config.yaml
model: "self-supervised image encoder"
lr: 0.017
steps: 9800
Rows from block 4 of a small self-supervised image encoder, named by matrix and row number. Rows with one number belong to one neuron. Each number is 50 + 12 x the weight over its row's rms, rounded and kept within 0 to 99. All counts start at 0. After the name is the row's rms in percent of the matrix's.
After each neuron's rows are labels from the 100 images, of 14848, where the neuron reaches its highest value: "colour at peak" is the nearest of a few named colours to the mean colour under the peak. Only what is clearly more common there than usual is listed. The data: photos of plants, animals and fungi (iNaturalist). In brackets: how many of the 100, against the usual share in percent.
# fc1: MLP up (model.blocks.4.mlp.fc1.weight, 384x96), inputs 0-95
# fc2: MLP down (model.blocks.4.mlp.fc2.weight, 96x384, transposed), outputs 0-95

fc1.144 100:49 46 45 56 32 51 38 52 31 33 30 36 49 45 55 70 67 58 83 38 55 78 28 58 37 37 37 46 26 53 47 36 55 53 63 40 50 43 51 52 40 42 51 35 50 81 36 40 38 65 41 42 70 61 56 41 47 51 42 40 46 60 42 68 52 54 70 47 34 65 59 60 35 31 32 55 40 42 36 42 41 45 48 60 54 49 43 59 45 67 55 43 58 56 62 43
fc2.144 102:56 51 66 61 61 30 67 58 44 46 66 54 38 57 45 52 47 69 58 49 56 33 56 48 47 44 29 41 59 46 55 61 69 75 67 54 44 56 32 42 28 42 35 34 48 38 53 68 60 69 48 33 60 51 34 50 57 61 57 62 46 47 30 49 47 43 34 41 55 61 45 32 50 42 61 45 61 59 49 44 40 53 44 39 56 60 70 31 87 72 67 61 30 51 55 44
colour at peak: brown (51 vs 24.3)

fc1.299 098:37 38 34 52 45 36 46 52 51 62 71 73 66 47 42 59 45 48 38 57 53 40 37 49 48 32 50 33 33 34 49 42 44 35 51 56 38 59 49 09 45 49 55 77 50 61 42 43 54 51 53 47 52 47 54 52 57 52 62 51 29 52 45 46 31 52 52 56 60 76 40 45 56 25 35 47 31 34 50 56 54 52 36 73 45 40 65 46 47 70 54 50 55 63 40 83
fc2.299 115:44 51 44 57 57 50 65 45 45 67 55 48 49 46 58 69 40 57 56 49 55 55 39 55 48 50 56 59 31 67 52 40 42 60 40 53 52 39 46 73 51 39 36 53 38 49 59 49 58 51 62 51 50 48 50 51 80 60 55 49 43 53 51 62 52 30 56 47 65 54 51 55 46 37 34 38 71 50 43 55 52 44 63 51 52 42 47 58 58 56 58 44 53 30 48 00
colour at peak: grey (76 vs 50)

fc1.352 098:46 46 64 65 55 50 43 33 43 50 42 43 56 22 82 67 64 40 54 65 40 42 55 50 62 55 53 48 48 42 35 28 51 57 67 50 22 43 45 38 45 34 58 67 67 54 60 44 45 43 50 41 74 52 51 57 34 56 29 28 56 50 49 41 66 54 55 53 34 41 67 49 37 55 59 48 53 53 72 61 26 44 48 50 51 61 37 31 52 41 36 60 68 27 49 60
fc2.352 096:62 45 37 59 24 63 55 38 51 57 61 61 32 36 39 49 72 57 52 50 58 62 40 27 45 50 55 66 56 39 46 22 54 47 58 49 53 42 40 51 63 70 59 70 45 47 51 50 45 54 31 52 33 38 50 48 36 36 47 57 45 51 45 38 43 31 50 36 46 54 45 54 84 33 36 41 60 64 48 31 52 33 68 42 59 51 52 33 49 67 50 30 65 45 38 26
colour at peak: black (39 vs 3.5)

fc1.359 094:59 50 51 44 38 26 25 74 59 51 40 77 33 42 58 42 46 50 42 47 58 60 53 50 47 48 34 50 28 39 59 48 51 52 61 54 44 67 50 50 40 58 47 44 59 48 45 54 35 50 43 34 49 30 61 67 35 44 40 54 66 69 48 50 56 42 50 27 67 39 52 36 49 35 55 43 72 45 42 31 62 46 47 10 37 53 74 71 52 42 36 45 56 37 42 44
fc2.359 103:53 68 51 53 40 40 40 33 45 43 59 39 49 43 55 46 51 41 36 39 41 74 62 41 34 53 56 46 46 54 69 45 79 59 49 71 55 51 56 59 65 48 38 64 36 63 43 41 58 44 39 40 42 55 53 61 37 46 33 56 45 39 58 55 63 39 35 31 52 44 47 65 45 34 56 42 26 46 42 43 49 50 47 54 57 23 46 49 48 30 44 37 63 50 51 00
colour at peak: white (36 vs 5.7)

fc1.145 127:42 57 54 53 60 51 28 45 55 45 63 65 48 42 45 42 23 45 38 53 69 34 40 46 40 39 27 35 35 58 51 69 37 61 70 50 61 56 58 57 47 44 55 58 46 52 58 55 55 35 46 57 31 79 59 73 47 21 50 65 54 23 47 59 21 35 39 23 49 58 47 53 57 49 46 40 48 37 48 34 59 48 69 38 53 49 58 33 44 58 58 47 43 55 57 38
fc2.145 120:67 25 54 54 45 62 47 53 41 42 81 77 54 35 54 49 66 51 67 28 47 87 63 53 69 55 59 61 37 36 66 51 52 51 50 32 36 48 64 43 41 55 58 72 67 46 42 51 54 57 48 45 48 33 46 36 37 56 60 41 40 53 66 44 38 42 54 41 50 36 48 49 64 36 22 53 51 52 43 61 57 39 72 66 54 48 57 47 65 66 47 52 58 42 62 45
colour at peak: white (47 vs 5.7); pink (38 vs 10.2)

fc1.141 088:46 36 39 48 56 45 46 51 64 54 74 60 70 33 44 59 44 44 48 52 57 43 39 50 39 34 55 45 37 38 53 39 41 28 73 66 35 52 37 17 51 43 56 75 32 62 46 40 60 48 51 55 49 49 42 42 52 56 48 67 35 55 49 43 41 47 39 64 56 70 51 44 48 10 35 53 28 35 46 57 61 50 48 56 55 43 44 49 47 72 46 45 55 66 53 80
fc2.141 100:49 54 56 55 44 52 51 47 45 65 48 49 48 47 51 51 42 49 65 65 52 41 41 51 46 46 58 52 37 51 59 37 53 56 60 47 51 41 59 64 48 30 51 42 45 48 43 44 55 47 65 55 51 55 57 47 52 56 62 52 44 46 50 56 54 35 64 39 44 42 52 63 50 26 37 29 63 72 57 57 36 43 53 55 68 39 46 53 53 50 56 42 61 39 44 00
colour at peak: grey (77 vs 50)

fc1.26 098:36 54 27 43 35 47 41 22 44 68 47 43 36 27 74 49 58 43 58 35 19 47 50 54 51 38 40 47 44 55 39 53 47 39 49 53 43 31 40 57 50 59 52 51 49 41 52 44 72 51 32 66 59 56 42 61 57 79 54 43 42 45 53 67 73 50 40 44 40 57 45 54 41 38 41 81 51 71 52 63 17 52 58 50 59 47 64 49 62 47 56 36 52 39 48 49
fc2.26 110:50 58 25 39 63 48 53 43 36 45 56 41 46 39 56 35 49 30 71 56 75 55 59 48 56 53 33 60 62 45 60 69 58 73 48 41 60 55 55 56 64 47 44 63 62 40 44 59 27 34 59 62 50 61 44 29 46 58 68 52 72 31 59 71 47 39 22 48 59 35 63 40 52 35 47 40 63 56 48 43 57 62 61 27 50 57 48 65 49 59 51 31 28 40 51 50
colour at peak: brown (52 vs 24.3)

fc1.216 112:51 63 30 31 57 52 50 58 39 38 53 63 55 46 51 46 56 46 48 62 46 48 49 45 63 28 41 33 52 46 51 55 62 54 52 49 45 55 45 43 44 51 48 48 57 53 57 60 38 37 45 53 51 56 55 51 44 15 61 43 54 53 52 37 45 46 48 47 40 51 57 55 49 43 64 19 55 64 62 42 46 26 46 63 99 67 51 44 55 53 41 43 43 51 57 51
fc2.216 105:50 64 33 57 47 47 30 74 27 74 60 44 59 57 41 59 40 54 68 33 51 32 41 49 57 46 37 60 42 49 49 38 36 39 43 62 58 48 59 25 49 61 25 75 57 55 38 76 39 40 62 56 53 40 35 42 62 58 59 63 57 65 56 54 42 64 37 37 45 21 46 45 51 49 61 54 54 45 53 60 59 48 54 46 13 32 53 58 57 49 45 52 47 42 50 40
colour at peak: pink (26 vs 10.2)

fc1.33 111:60 63 50 53 68 63 57 50 50 47 55 68 56 41 56 44 28 48 41 62 47 17 41 48 21 46 44 65 60 60 41 59 43 73 66 48 26 63 46 39 19 47 52 57 29 41 50 48 43 32 54 52 39 40 40 76 45 48 48 50 63 53 37 64 55 14 47 45 50 55 50 33 48 57 38 60 48 52 70 38 47 57 56 40 43 43 47 58 34 53 26 53 49 47 46 54
fc2.33 114:58 31 68 64 56 38 28 63 38 73 36 53 56 65 57 43 26 59 39 74 34 56 61 45 54 55 30 35 45 46 43 53 64 37 55 41 31 57 41 69 52 69 50 50 51 39 66 31 64 56 44 60 65 45 46 34 63 46 43 44 48 74 60 42 51 42 41 32 50 56 47 63 54 47 40 46 50 55 36 33 57 62 42 49 60 69 62 52 54 62 24 69 46 31 61 42
colour at peak: pink (40 vs 10.2); white (32 vs 5.7)

fc1.166 098:52 61 48 45 42 58 34 18 56 41 64 47 66 39 33 47 45 46 52 52 53 42 36 56 43 49 72 51 51 73 55 51 58 50 41 47 55 37 47 77 47 60 54 54 54 51 56 35 53 40 23 44 42 51 67 57 52 51 34 27 61 64 36 46 55 45 41 52 67 75 54 72 51 25 66 63 31 38 56 18 45 40 59 56 47 61 50 48 41 53 60 35 65 47 65 34
fc2.166 088:76 66 48 40 56 49 60 55 62 43 59 44 48 52 45 35 50 81 30 58 56 54 43 49 44 67 51 61 54 70 42 47 59 58 67 31 48 48 49 65 58 40 61 45 63 36 35 47 52 45 33 41 74 63 72 32 45 43 53 44 32 33 50 70 38 30 53 52 52 61 60 23 44 47 71 51 57 46 47 48 37 56 37 56 61 59 65 37 51 39 58 51 54 49 46 15
colour at peak: grey (78 vs 50)

fc1.256 115:52 30 50 51 43 38 40 75 55 29 70 68 27 27 55 40 38 52 52 59 48 62 39 47 70 48 13 54 47 33 52 52 51 53 48 56 27 48 58 72 44 46 51 56 49 39 52 49 46 53 35 60 38 36 66 57 63 34 45 47 63 53 50 48 48 44 66 40 67 37 46 41 54 43 39 46 59 76 37 27 53 44 54 33 35 53 69 58 45 41 62 59 58 40 47 28
fc2.256 122:37 62 52 50 42 50 42 29 49 54 66 44 49 47 51 27 26 45 42 40 62 56 53 41 47 44 57 50 55 71 60 44 69 50 45 58 49 42 48 56 42 61 59 33 29 59 51 47 46 47 51 48 44 43 49 58 42 43 45 38 48 29 53 57 48 43 32 52 43 62 60 40 42 33 68 59 29 51 42 45 44 39 46 50 51 43 41 41 52 51 50 53 48 46 58 00
colour at peak: white (46 vs 5.7)

fc1.365 110:50 65 61 22 53 47 47 50 53 44 48 48 57 24 39 46 30 58 29 82 41 56 68 41 49 54 37 57 71 43 60 43 40 55 52 60 45 60 47 56 53 43 90 45 52 51 55 58 45 42 46 36 40 36 49 59 44 34 43 59 41 70 51 41 35 47 20 39 67 53 42 43 65 40 46 48 37 41 35 44 50 46 65 40 24 63 49 34 39 40 42 60 37 55 55 48
fc2.365 107:56 48 32 41 47 42 67 32 27 52 49 58 58 46 58 37 61 57 52 47 55 32 55 34 57 44 44 74 60 45 43 59 62 49 54 25 60 54 64 45 33 44 27 48 56 48 61 68 29 36 73 56 43 60 73 29 64 37 44 69 54 46 67 71 31 45 41 30 59 51 39 53 41 41 47 52 44 72 55 60 46 54 31 46 43 41 30 39 52 53 38 29 59 49 59 49
colour at peak: white (28 vs 5.7); cyan (27 vs 2.5)

fc1.333 082:40 68 60 38 49 34 41 99 34 65 46 66 65 50 47 46 53 56 37 56 43 87 42 48 61 45 49 47 44 42 75 54 62 46 32 34 40 52 40 60 51 58 44 55 49 44 47 59 43 27 57 54 45 52 36 62 43 65 43 51 65 56 55 33 58 51 51 72 68 36 66 49 35 50 66 37 49 41 44 32 48 59 49 54 53 46 56 52 37 37 58 55 51 53 30 53
fc2.333 099:39 65 39 48 30 62 52 41 54 15 70 36 64 52 62 67 53 50 44 42 54 51 55 60 32 45 58 35 34 60 49 36 59 45 43 66 34 69 44 46 68 48 35 38 36 47 64 34 45 33 64 41 42 54 70 52 42 55 51 38 80 41 61 50 53 56 55 50 49 52 68 54 55 22 57 57 35 34 66 54 52 56 67 55 56 28 43 48 37 49 40 70 57 59 50 35
colour at peak: cyan (33 vs 2.5)

fc1.177 088:59 47 54 52 49 35 21 69 37 50 53 75 25 51 70 29 36 33 42 45 47 67 51 52 44 27 43 53 30 26 46 59 46 41 56 54 40 81 66 63 37 47 43 34 49 47 48 65 46 52 62 33 47 48 48 69 27 46 34 41 61 60 63 35 43 46 39 40 56 44 58 47 53 34 47 67 55 53 52 46 69 63 60 43 42 51 52 46 37 50 43 51 54 29 40 42
fc2.177 089:44 65 60 70 45 45 42 17 45 51 33 49 52 38 57 48 49 39 43 53 56 67 65 47 42 56 43 43 60 46 62 41 65 73 65 67 55 54 51 61 58 42 63 48 60 64 62 46 55 56 41 35 53 60 38 52 25 36 59 43 67 58 51 37 49 58 51 55 60 45 41 81 45 28 68 52 25 41 45 38 48 59 34 47 46 26 60 51 45 52 53 61 63 38 57 15
colour at peak: cyan (30 vs 2.5); white (26 vs 5.7)

fc1.193 096:47 31 91 43 60 56 49 24 49 61 58 53 57 10 40 56 44 52 40 55 48 66 31 44 47 51 40 55 53 42 56 51 51 42 37 54 46 42 59 62 49 56 40 64 60 52 57 40 40 47 62 50 51 38 27 44 45 26 46 48 59 63 36 52 10 47 49 41 49 58 50 53 56 48 42 49 64 67 60 48 17 55 47 42 45 47 43 30 53 47 60 55 49 39 36 43
fc2.193 106:35 71 49 45 47 56 62 52 40 60 47 79 53 47 59 55 39 43 58 59 53 38 68 53 53 42 41 67 44 54 52 31 57 47 40 65 65 58 42 37 34 57 68 32 59 49 70 71 42 45 52 59 58 67 38 35 40 46 61 30 54 54 46 60 58 44 31 69 50 42 61 57 70 59 19 74 30 62 49 33 44 70 37 56 42 49 55 44 59 32 66 46 47 59 39 40
colour at peak: pink (31 vs 10.2)

fc1.123 093:62 77 41 52 60 76 56 54 50 34 57 47 46 50 55 54 35 40 39 59 38 42 62 25 52 44 38 60 41 46 44 33 27 61 42 30 59 48 50 44 31 60 53 33 76 40 61 24 47 38 56 44 47 44 47 72 48 45 61 46 56 72 42 52 54 15 45 51 54 39 46 49 38 49 42 60 55 54 56 39 37 50 76 54 62 33 41 63 29 60 40 48 42 48 54 45
fc2.123 104:57 40 67 60 47 38 43 61 49 42 30 39 55 44 67 44 34 67 34 72 57 46 59 43 40 42 42 49 38 45 56 38 79 56 46 52 32 63 39 45 43 47 40 55 64 45 56 59 53 69 62 33 70 56 50 37 74 41 36 47 37 44 78 58 48 47 27 48 53 45 39 37 53 63 53 74 31 62 38 36 63 52 53 54 62 52 42 52 55 44 23 37 42 26 44 47
colour at peak: pink (34 vs 10.2)

fc1.229 114:51 57 42 47 38 58 44 60 77 46 48 47 42 49 56 24 67 35 47 47 57 50 47 58 59 38 53 53 44 48 61 59 72 86 57 48 35 39 53 68 49 49 47 25 50 44 30 57 61 24 50 45 43 52 68 63 42 59 74 40 79 43 50 55 35 43 43 59 45 38 55 50 48 66 65 36 37 56 61 55 53 47 39 43 50 66 49 45 50 18 47 50 60 66 50 68
fc2.229 107:31 40 27 34 39 62 55 43 34 59 50 22 42 66 60 71 33 58 44 43 55 73 59 36 51 61 61 45 58 42 57 53 30 47 42 63 36 59 64 36 58 46 56 61 57 41 49 45 30 47 44 49 49 53 44 61 28 61 60 44 59 60 56 53 62 38 67 52 45 50 59 54 52 79 71 69 66 47 49 51 42 56 66 50 37 59 67 59 45 54 41 42 85 51 39 62
colour at peak: white (25 vs 5.7)

fc1.230 102:46 43 62 51 51 45 61 70 34 41 58 41 48 50 43 16 58 43 58 49 48 68 51 55 47 49 36 45 55 59 47 17 50 53 61 33 46 55 45 46 62 63 69 44 54 55 45 46 65 61 53 62 63 34 44 47 46 44 28 67 50 67 46 62 59 65 60 45 62 08 78 41 37 53 59 52 43 78 47 42 60 38 44 53 57 62 63 70 39 56 39 58 56 56 55 47
fc2.230 105:70 54 49 50 55 61 59 61 59 51 65 39 55 77 62 62 40 53 49 60 47 64 40 52 34 43 61 37 46 77 56 48 69 40 50 47 60 40 41 49 66 41 49 54 52 44 55 28 63 23 54 50 64 21 43 38 58 55 50 43 50 58 51 42 49 59 43 55 61 67 30 51 54 58 50 50 27 41 58 70 49 63 47 52 48 34 46 46 61 48 17 74 62 53 49 16
colour at peak: black (31 vs 3.5)

fc1.74 107:58 60 54 52 63 52 38 65 60 53 38 59 41 44 26 41 43 36 49 61 62 48 33 51 45 50 39 65 47 56 56 66 54 60 55 50 34 57 51 47 45 53 65 52 62 33 52 69 61 28 64 39 42 49 61 57 58 48 51 68 63 49 52 48 43 45 53 44 56 29 36 44 41 75 51 59 20 57 57 43 65 46 38 57 24 52 30 61 34 35 57 25 38 84 42 29
fc2.74 112:50 37 52 49 38 63 33 31 34 50 74 53 42 65 54 55 50 44 57 48 59 58 64 37 61 47 52 56 52 19 41 46 59 64 55 46 53 65 70 39 38 42 63 50 44 63 73 49 52 61 33 32 45 84 57 43 46 52 59 57 41 62 52 31 25 48 48 35 54 53 51 48 45 38 61 30 73 48 49 43 50 29 69 39 34 52 57 31 49 65 51 64 59 52 49 72
colour at peak: white (27 vs 5.7)

fc1.32 093:34 71 45 52 41 50 45 53 66 33 58 41 35 50 57 20 64 40 53 55 51 79 48 38 70 53 47 48 49 30 52 57 50 69 40 58 44 36 62 59 52 69 67 61 55 54 59 56 32 55 78 58 61 50 61 53 54 52 68 45 43 54 51 55 60 62 46 65 30 40 62 53 31 45 43 48 51 55 62 54 63 46 49 34 62 59 74 30 55 37 57 83 67 48 42 42
fc2.32 115:44 47 63 47 54 62 24 35 38 57 52 49 46 57 61 34 46 60 65 48 40 40 50 63 43 39 60 44 38 46 53 49 37 70 54 48 52 60 43 62 52 42 33 46 42 71 52 29 46 37 60 51 53 42 51 56 45 50 42 31 84 48 72 34 37 59 53 49 44 74 51 45 75 36 59 53 65 32 38 33 37 54 43 44 28 65 45 16 59 40 36 64 53 58 55 62
colour at peak: black (35 vs 3.5)

fc1.291 109:37 51 61 41 44 55 71 65 62 62 46 49 56 55 58 53 55 50 42 44 43 52 59 44 66 47 44 51 47 53 56 50 10 62 51 59 63 44 53 52 73 58 56 50 42 86 57 41 63 41 59 56 62 51 40 22 41 44 48 45 32 62 53 51 36 82 56 39 61 34 60 48 27 52 47 54 58 53 79 72 36 56 35 48 48 49 41 39 49 30 60 39 45 65 55 54
fc2.291 111:57 42 59 60 31 49 37 53 24 59 52 49 58 36 54 31 52 59 45 45 38 40 45 40 60 53 20 44 44 55 39 54 59 38 30 66 37 40 50 67 62 57 56 40 38 58 43 38 47 42 43 43 59 41 43 40 48 37 54 46 49 48 54 61 44 79 41 55 70 80 71 29 43 37 60 37 69 53 43 62 71 53 34 56 59 55 54 36 44 53 41 59 48 33 38 21
colour at peak: brown (50 vs 24.3)

fc1.157 087:36 45 52 48 60 22 40 61 58 49 49 48 65 43 49 26 47 60 57 48 61 55 39 51 31 45 54 46 47 79 57 53 18 45 67 63 66 53 78 35 54 67 43 84 28 55 45 57 62 51 49 62 49 53 36 74 47 53 50 68 44 60 60 48 31 32 47 48 63 35 60 43 59 47 47 55 35 56 40 58 49 48 45 36 59 42 51 50 36 50 48 66 31 50 55 65
fc2.157 092:43 31 39 51 53 39 51 44 31 47 53 56 59 61 55 46 60 44 52 43 40 47 40 43 33 74 52 48 45 34 80 72 47 45 58 64 51 57 49 58 28 50 58 26 50 54 51 46 50 43 43 55 45 61 49 42 28 41 54 56 40 60 58 48 41 46 58 55 62 33 38 54 51 25 47 56 50 54 49 58 66 71 49 65 45 36 64 75 45 49 52 38 59 18 43 08
colour at peak: pink (31 vs 10.2); white (25 vs 5.7)

fc1.340 107:42 46 40 69 23 53 26 40 57 62 52 44 48 51 50 59 62 57 73 13 44 47 44 60 41 29 30 43 36 38 48 53 55 72 37 31 56 44 49 27 33 56 43 52 39 50 39 25 58 51 41 55 54 65 32 29 45 63 49 50 67 28 35 73 47 46 55 53 43 48 42 55 56 53 49 36 74 53 61 55 57 46 36 59 59 44 56 54 50 47 57 41 58 49 61 43
fc2.340 098:55 51 29 63 80 34 26 47 33 44 51 47 40 48 51 52 43 56 48 40 64 38 68 52 51 24 48 52 68 52 30 71 70 55 33 64 51 32 61 54 31 59 22 38 50 58 57 61 45 53 72 51 50 51 67 39 52 60 38 60 48 33 51 66 50 72 67 32 47 52 50 53 47 42 41 55 27 55 47 64 51 54 55 53 44 36 54 47 45 56 65 24 40 53 52 57
colour at peak: grey (80 vs 50)

fc1.261 121:42 47 53 37 42 41 21 66 46 42 54 47 62 40 45 54 51 55 46 56 55 35 51 45 54 57 35 64 54 51 47 40 48 38 28 46 44 72 24 41 53 52 50 50 43 38 44 53 56 62 55 56 34 34 23 49 60 51 51 66 46 55 34 37 95 49 44 51 66 40 72 55 71 57 31 50 55 53 52 33 51 44 24 54 43 42 82 46 32 57 42 55 54 53 50 43
fc2.261 113:75 39 46 26 37 73 47 52 57 57 56 74 46 33 49 49 39 52 51 56 31 85 56 57 48 52 54 55 52 35 37 38 57 54 42 53 45 54 59 50 52 61 66 42 56 41 46 35 40 54 39 58 58 55 47 30 27 55 65 54 48 46 52 40 63 47 57 52 32 54 49 39 42 29 29 44 49 67 53 43 54 36 71 62 42 37 40 22 67 51 82 49 56 45 45 35
colour at peak: black (30 vs 3.5)

fc1.327 090:55 50 50 67 40 43 43 69 39 29 53 65 69 39 45 60 52 24 53 46 40 58 43 49 48 53 52 24 44 72 55 47 47 40 30 56 53 40 36 48 27 56 70 63 56 46 54 42 60 52 59 46 50 49 49 58 68 24 58 27 64 55 42 40 49 50 58 55 50 61 51 59 53 59 49 17 30 47 56 47 29 58 23 65 73 51 47 50 45 57 45 45 32 46 48 77
fc2.327 075:37 64 28 55 63 47 44 59 35 68 44 43 42 51 53 51 43 75 60 48 53 41 30 57 33 44 35 72 32 65 41 37 43 51 33 41 38 56 51 51 64 40 43 55 48 67 36 54 46 52 37 62 55 56 26 46 67 73 44 68 35 59 55 49 57 58 36 49 48 45 31 48 41 53 46 78 45 47 56 69 62 47 55 59 28 51 65 47 49 32 71 60 53 49 65 25
colour at peak: grey (79 vs 50)

fc1.186 115:45 48 47 61 47 63 53 53 62 52 36 43 39 50 33 36 39 47 47 56 49 58 44 50 38 61 48 28 56 57 57 87 25 42 37 38 58 70 51 59 51 46 54 61 42 64 50 71 47 39 42 52 19 55 62 58 64 43 74 61 54 31 42 52 32 22 55 23 56 58 39 65 71 68 55 51 42 51 47 43 58 59 58 62 48 39 56 46 44 54 67 44 32 52 66 47
fc2.186 128:73 48 51 59 63 49 56 63 57 35 67 65 41 49 52 69 68 40 50 28 44 78 55 38 54 56 46 58 50 65 51 62 35 50 64 44 51 20 41 36 57 51 58 44 26 37 47 33 44 39 69 48 52 32 63 35 54 56 51 53 50 45 55 45 75 76 54 38 36 31 55 41 56 41 40 37 61 32 54 57 60 42 30 59 43 46 75 51 42 50 59 39 65 55 42 48
colour at peak: pink (43 vs 10.2)

fc1.15 100:49 50 56 45 50 54 45 52 54 38 53 28 43 41 43 48 61 56 52 49 48 44 51 39 54 55 60 53 56 49 50 16 57 40 50 44 59 34 49 59 53 61 57 27 48 26 68 28 44 70 58 47 58 57 35 67 55 50 37 53 50 63 43 56 62 92 65 58 32 33 68 50 33 65 39 43 44 36 39 39 34 24 71 61 47 52 68 53 52 49 33 48 56 29 60 48
fc2.15 109:63 44 50 58 73 47 67 62 37 50 54 49 43 43 54 46 45 64 47 51 39 83 60 48 37 57 52 42 71 52 39 42 39 37 56 49 39 25 45 50 39 68 62 53 57 35 44 50 55 58 49 62 50 26 32 13 55 40 62 54 25 56 18 46 48 49 56 53 45 59 33 58 58 41 43 47 57 48 55 51 47 24 42 42 27 65 56 44 59 66 54 51 59 44 40 37
colour at peak: brown (56 vs 24.3); black (27 vs 3.5)

fc1.313 102:39 54 61 62 47 68 51 58 49 35 54 56 57 48 53 62 52 41 38 60 99 48 62 61 51 60 51 67 71 53 70 44 48 49 37 44 31 36 46 55 36 50 41 56 45 47 37 38 36 50 39 51 50 42 57 48 47 37 53 39 48 60 21 49 41 59 48 47 47 50 53 51 50 59 59 13 45 34 44 82 55 63 56 53 40 55 55 46 48 25 56 53 59 37 59 63
fc2.313 099:51 54 36 52 39 35 51 70 48 59 47 38 55 51 40 73 50 56 50 43 42 57 62 58 52 57 52 34 53 44 60 51 34 34 36 58 45 54 54 39 88 45 45 54 56 55 28 75 16 41 32 65 51 41 29 51 59 60 51 52 65 40 43 69 36 44 36 34 62 30 46 50 46 58 52 64 45 40 60 39 46 78 56 50 46 36 64 67 51 56 54 42 46 41 52 25
colour at peak: pink (31 vs 10.2)

fc1.21 082:54 71 50 61 38 43 62 67 80 55 37 53 57 52 35 38 64 52 47 26 49 51 93 54 55 57 54 52 25 24 69 57 57 54 44 47 57 28 43 54 63 51 49 47 50 48 46 68 48 42 54 48 45 60 63 40 53 47 52 41 66 43 55 49 51 52 53 37 48 52 48 40 47 50 44 56 22 35 49 54 49 52 54 46 51 67 42 63 45 49 62 24 52 87 43 31
fc2.21 077:52 35 51 39 28 64 62 54 33 36 58 45 53 52 52 60 68 40 63 50 41 48 41 51 70 47 57 57 48 46 32 49 46 46 40 45 60 79 47 28 46 60 55 55 55 59 46 28 33 55 51 59 63 50 44 51 42 54 67 49 43 47 58 31 43 49 63 44 67 52 35 33 58 62 42 53 66 46 46 68 32 60 34 12 36 60 46 45 57 47 45 67 54 70 41 85
colour at peak: black (26 vs 3.5)

fc1.176 112:57 20 50 45 28 38 45 45 46 54 63 46 65 41 66 44 69 40 60 42 61 66 64 61 55 48 34 50 41 47 54 26 59 38 38 44 44 43 44 64 87 53 45 61 52 36 54 43 58 63 40 64 60 55 46 28 50 53 29 41 39 77 57 42 45 95 61 35 49 39 59 52 54 59 46 49 39 59 48 58 36 48 36 51 46 55 48 48 35 42 57 50 46 43 60 48
fc2.176 108:56 42 63 50 57 50 42 68 30 52 60 51 59 72 52 30 57 51 54 64 47 73 65 41 50 51 44 32 42 42 45 48 73 35 42 58 32 36 21 57 45 54 39 45 62 26 57 50 62 54 46 66 82 35 49 43 54 56 53 36 46 52 40 56 51 59 41 56 48 61 41 43 56 41 47 33 44 55 40 53 70 41 61 54 56 68 63 37 63 66 25 57 65 28 65 35
colour at peak: black (39 vs 3.5)

fc1.143 094:49 45 53 53 28 56 67 28 45 47 59 46 53 24 47 50 44 32 45 54 22 36 42 47 53 57 44 56 37 46 55 57 65 33 52 32 33 49 43 54 66 42 58 50 65 41 55 42 36 50 59 58 36 49 34 38 49 52 27 41 62 53 39 40 58 42 57 71 35 58 42 46 52 22 59 66 29 62 49 41 33 59 51 68 56 53 68 56 47 37 68 57 34 49 41 16
fc2.143 091:65 50 37 33 50 54 54 51 53 42 48 39 47 38 40 46 45 40 62 65 77 55 46 34 35 61 64 73 39 59 55 64 54 22 55 65 34 52 31 49 41 67 61 59 34 52 39 50 53 52 56 43 54 57 42 62 28 36 51 54 50 34 54 47 30 47 52 71 51 61 56 50 52 44 67 33 41 48 51 56 57 41 50 50 26 54 22 72 38 52 63 50 59 59 64 15
colour at peak: grey (77 vs 50)

fc1.275 117:47 73 65 67 63 44 60 62 57 47 61 24 28 44 32 23 53 52 51 41 50 70 56 47 43 56 17 47 59 48 56 45 35 51 54 57 59 51 60 53 56 42 52 76 56 42 37 42 63 46 56 54 44 44 46 41 46 38 38 51 49 65 76 58 47 52 65 37 69 39 63 42 46 39 64 57 62 54 26 60 61 52 33 33 49 51 57 66 24 66 49 56 46 56 67 49
fc2.275 115:48 57 42 57 43 66 52 42 45 33 63 54 58 59 40 31 61 65 46 51 53 54 49 60 50 52 47 32 48 52 56 49 57 31 51 38 48 46 47 55 50 27 41 31 40 53 52 37 50 49 56 44 53 52 38 49 29 43 51 44 45 37 58 47 34 39 52 68 77 51 47 44 45 37 47 48 36 57 57 41 34 58 53 70 49 40 50 57 48 65 14 60 57 38 30 00
colour at peak: white (26 vs 5.7)

fc1.170 103:39 77 51 32 81 56 52 28 48 33 41 36 40 45 53 39 14 47 30 63 65 58 45 40 60 43 34 52 39 58 44 46 63 48 59 72 44 52 51 54 53 49 42 54 52 44 47 60 35 36 48 34 47 34 49 47 35 37 62 49 37 69 36 66 39 46 43 53 43 36 58 47 65 42 54 50 47 49 66 42 32 67 56 41 37 49 65 42 40 33 53 49 31 33 29 45
fc2.170 095:64 49 46 75 64 47 43 35 46 40 50 60 55 52 37 49 62 37 60 66 59 34 54 41 65 41 54 68 42 41 73 60 51 30 55 51 59 54 53 44 52 65 38 46 23 58 62 68 36 43 60 42 54 55 57 55 46 58 55 59 72 62 12 65 64 55 50 40 44 36 42 50 62 49 34 77 38 46 58 51 26 63 54 36 55 71 32 51 45 60 50 46 61 37 67 44
colour at peak: white (25 vs 5.7)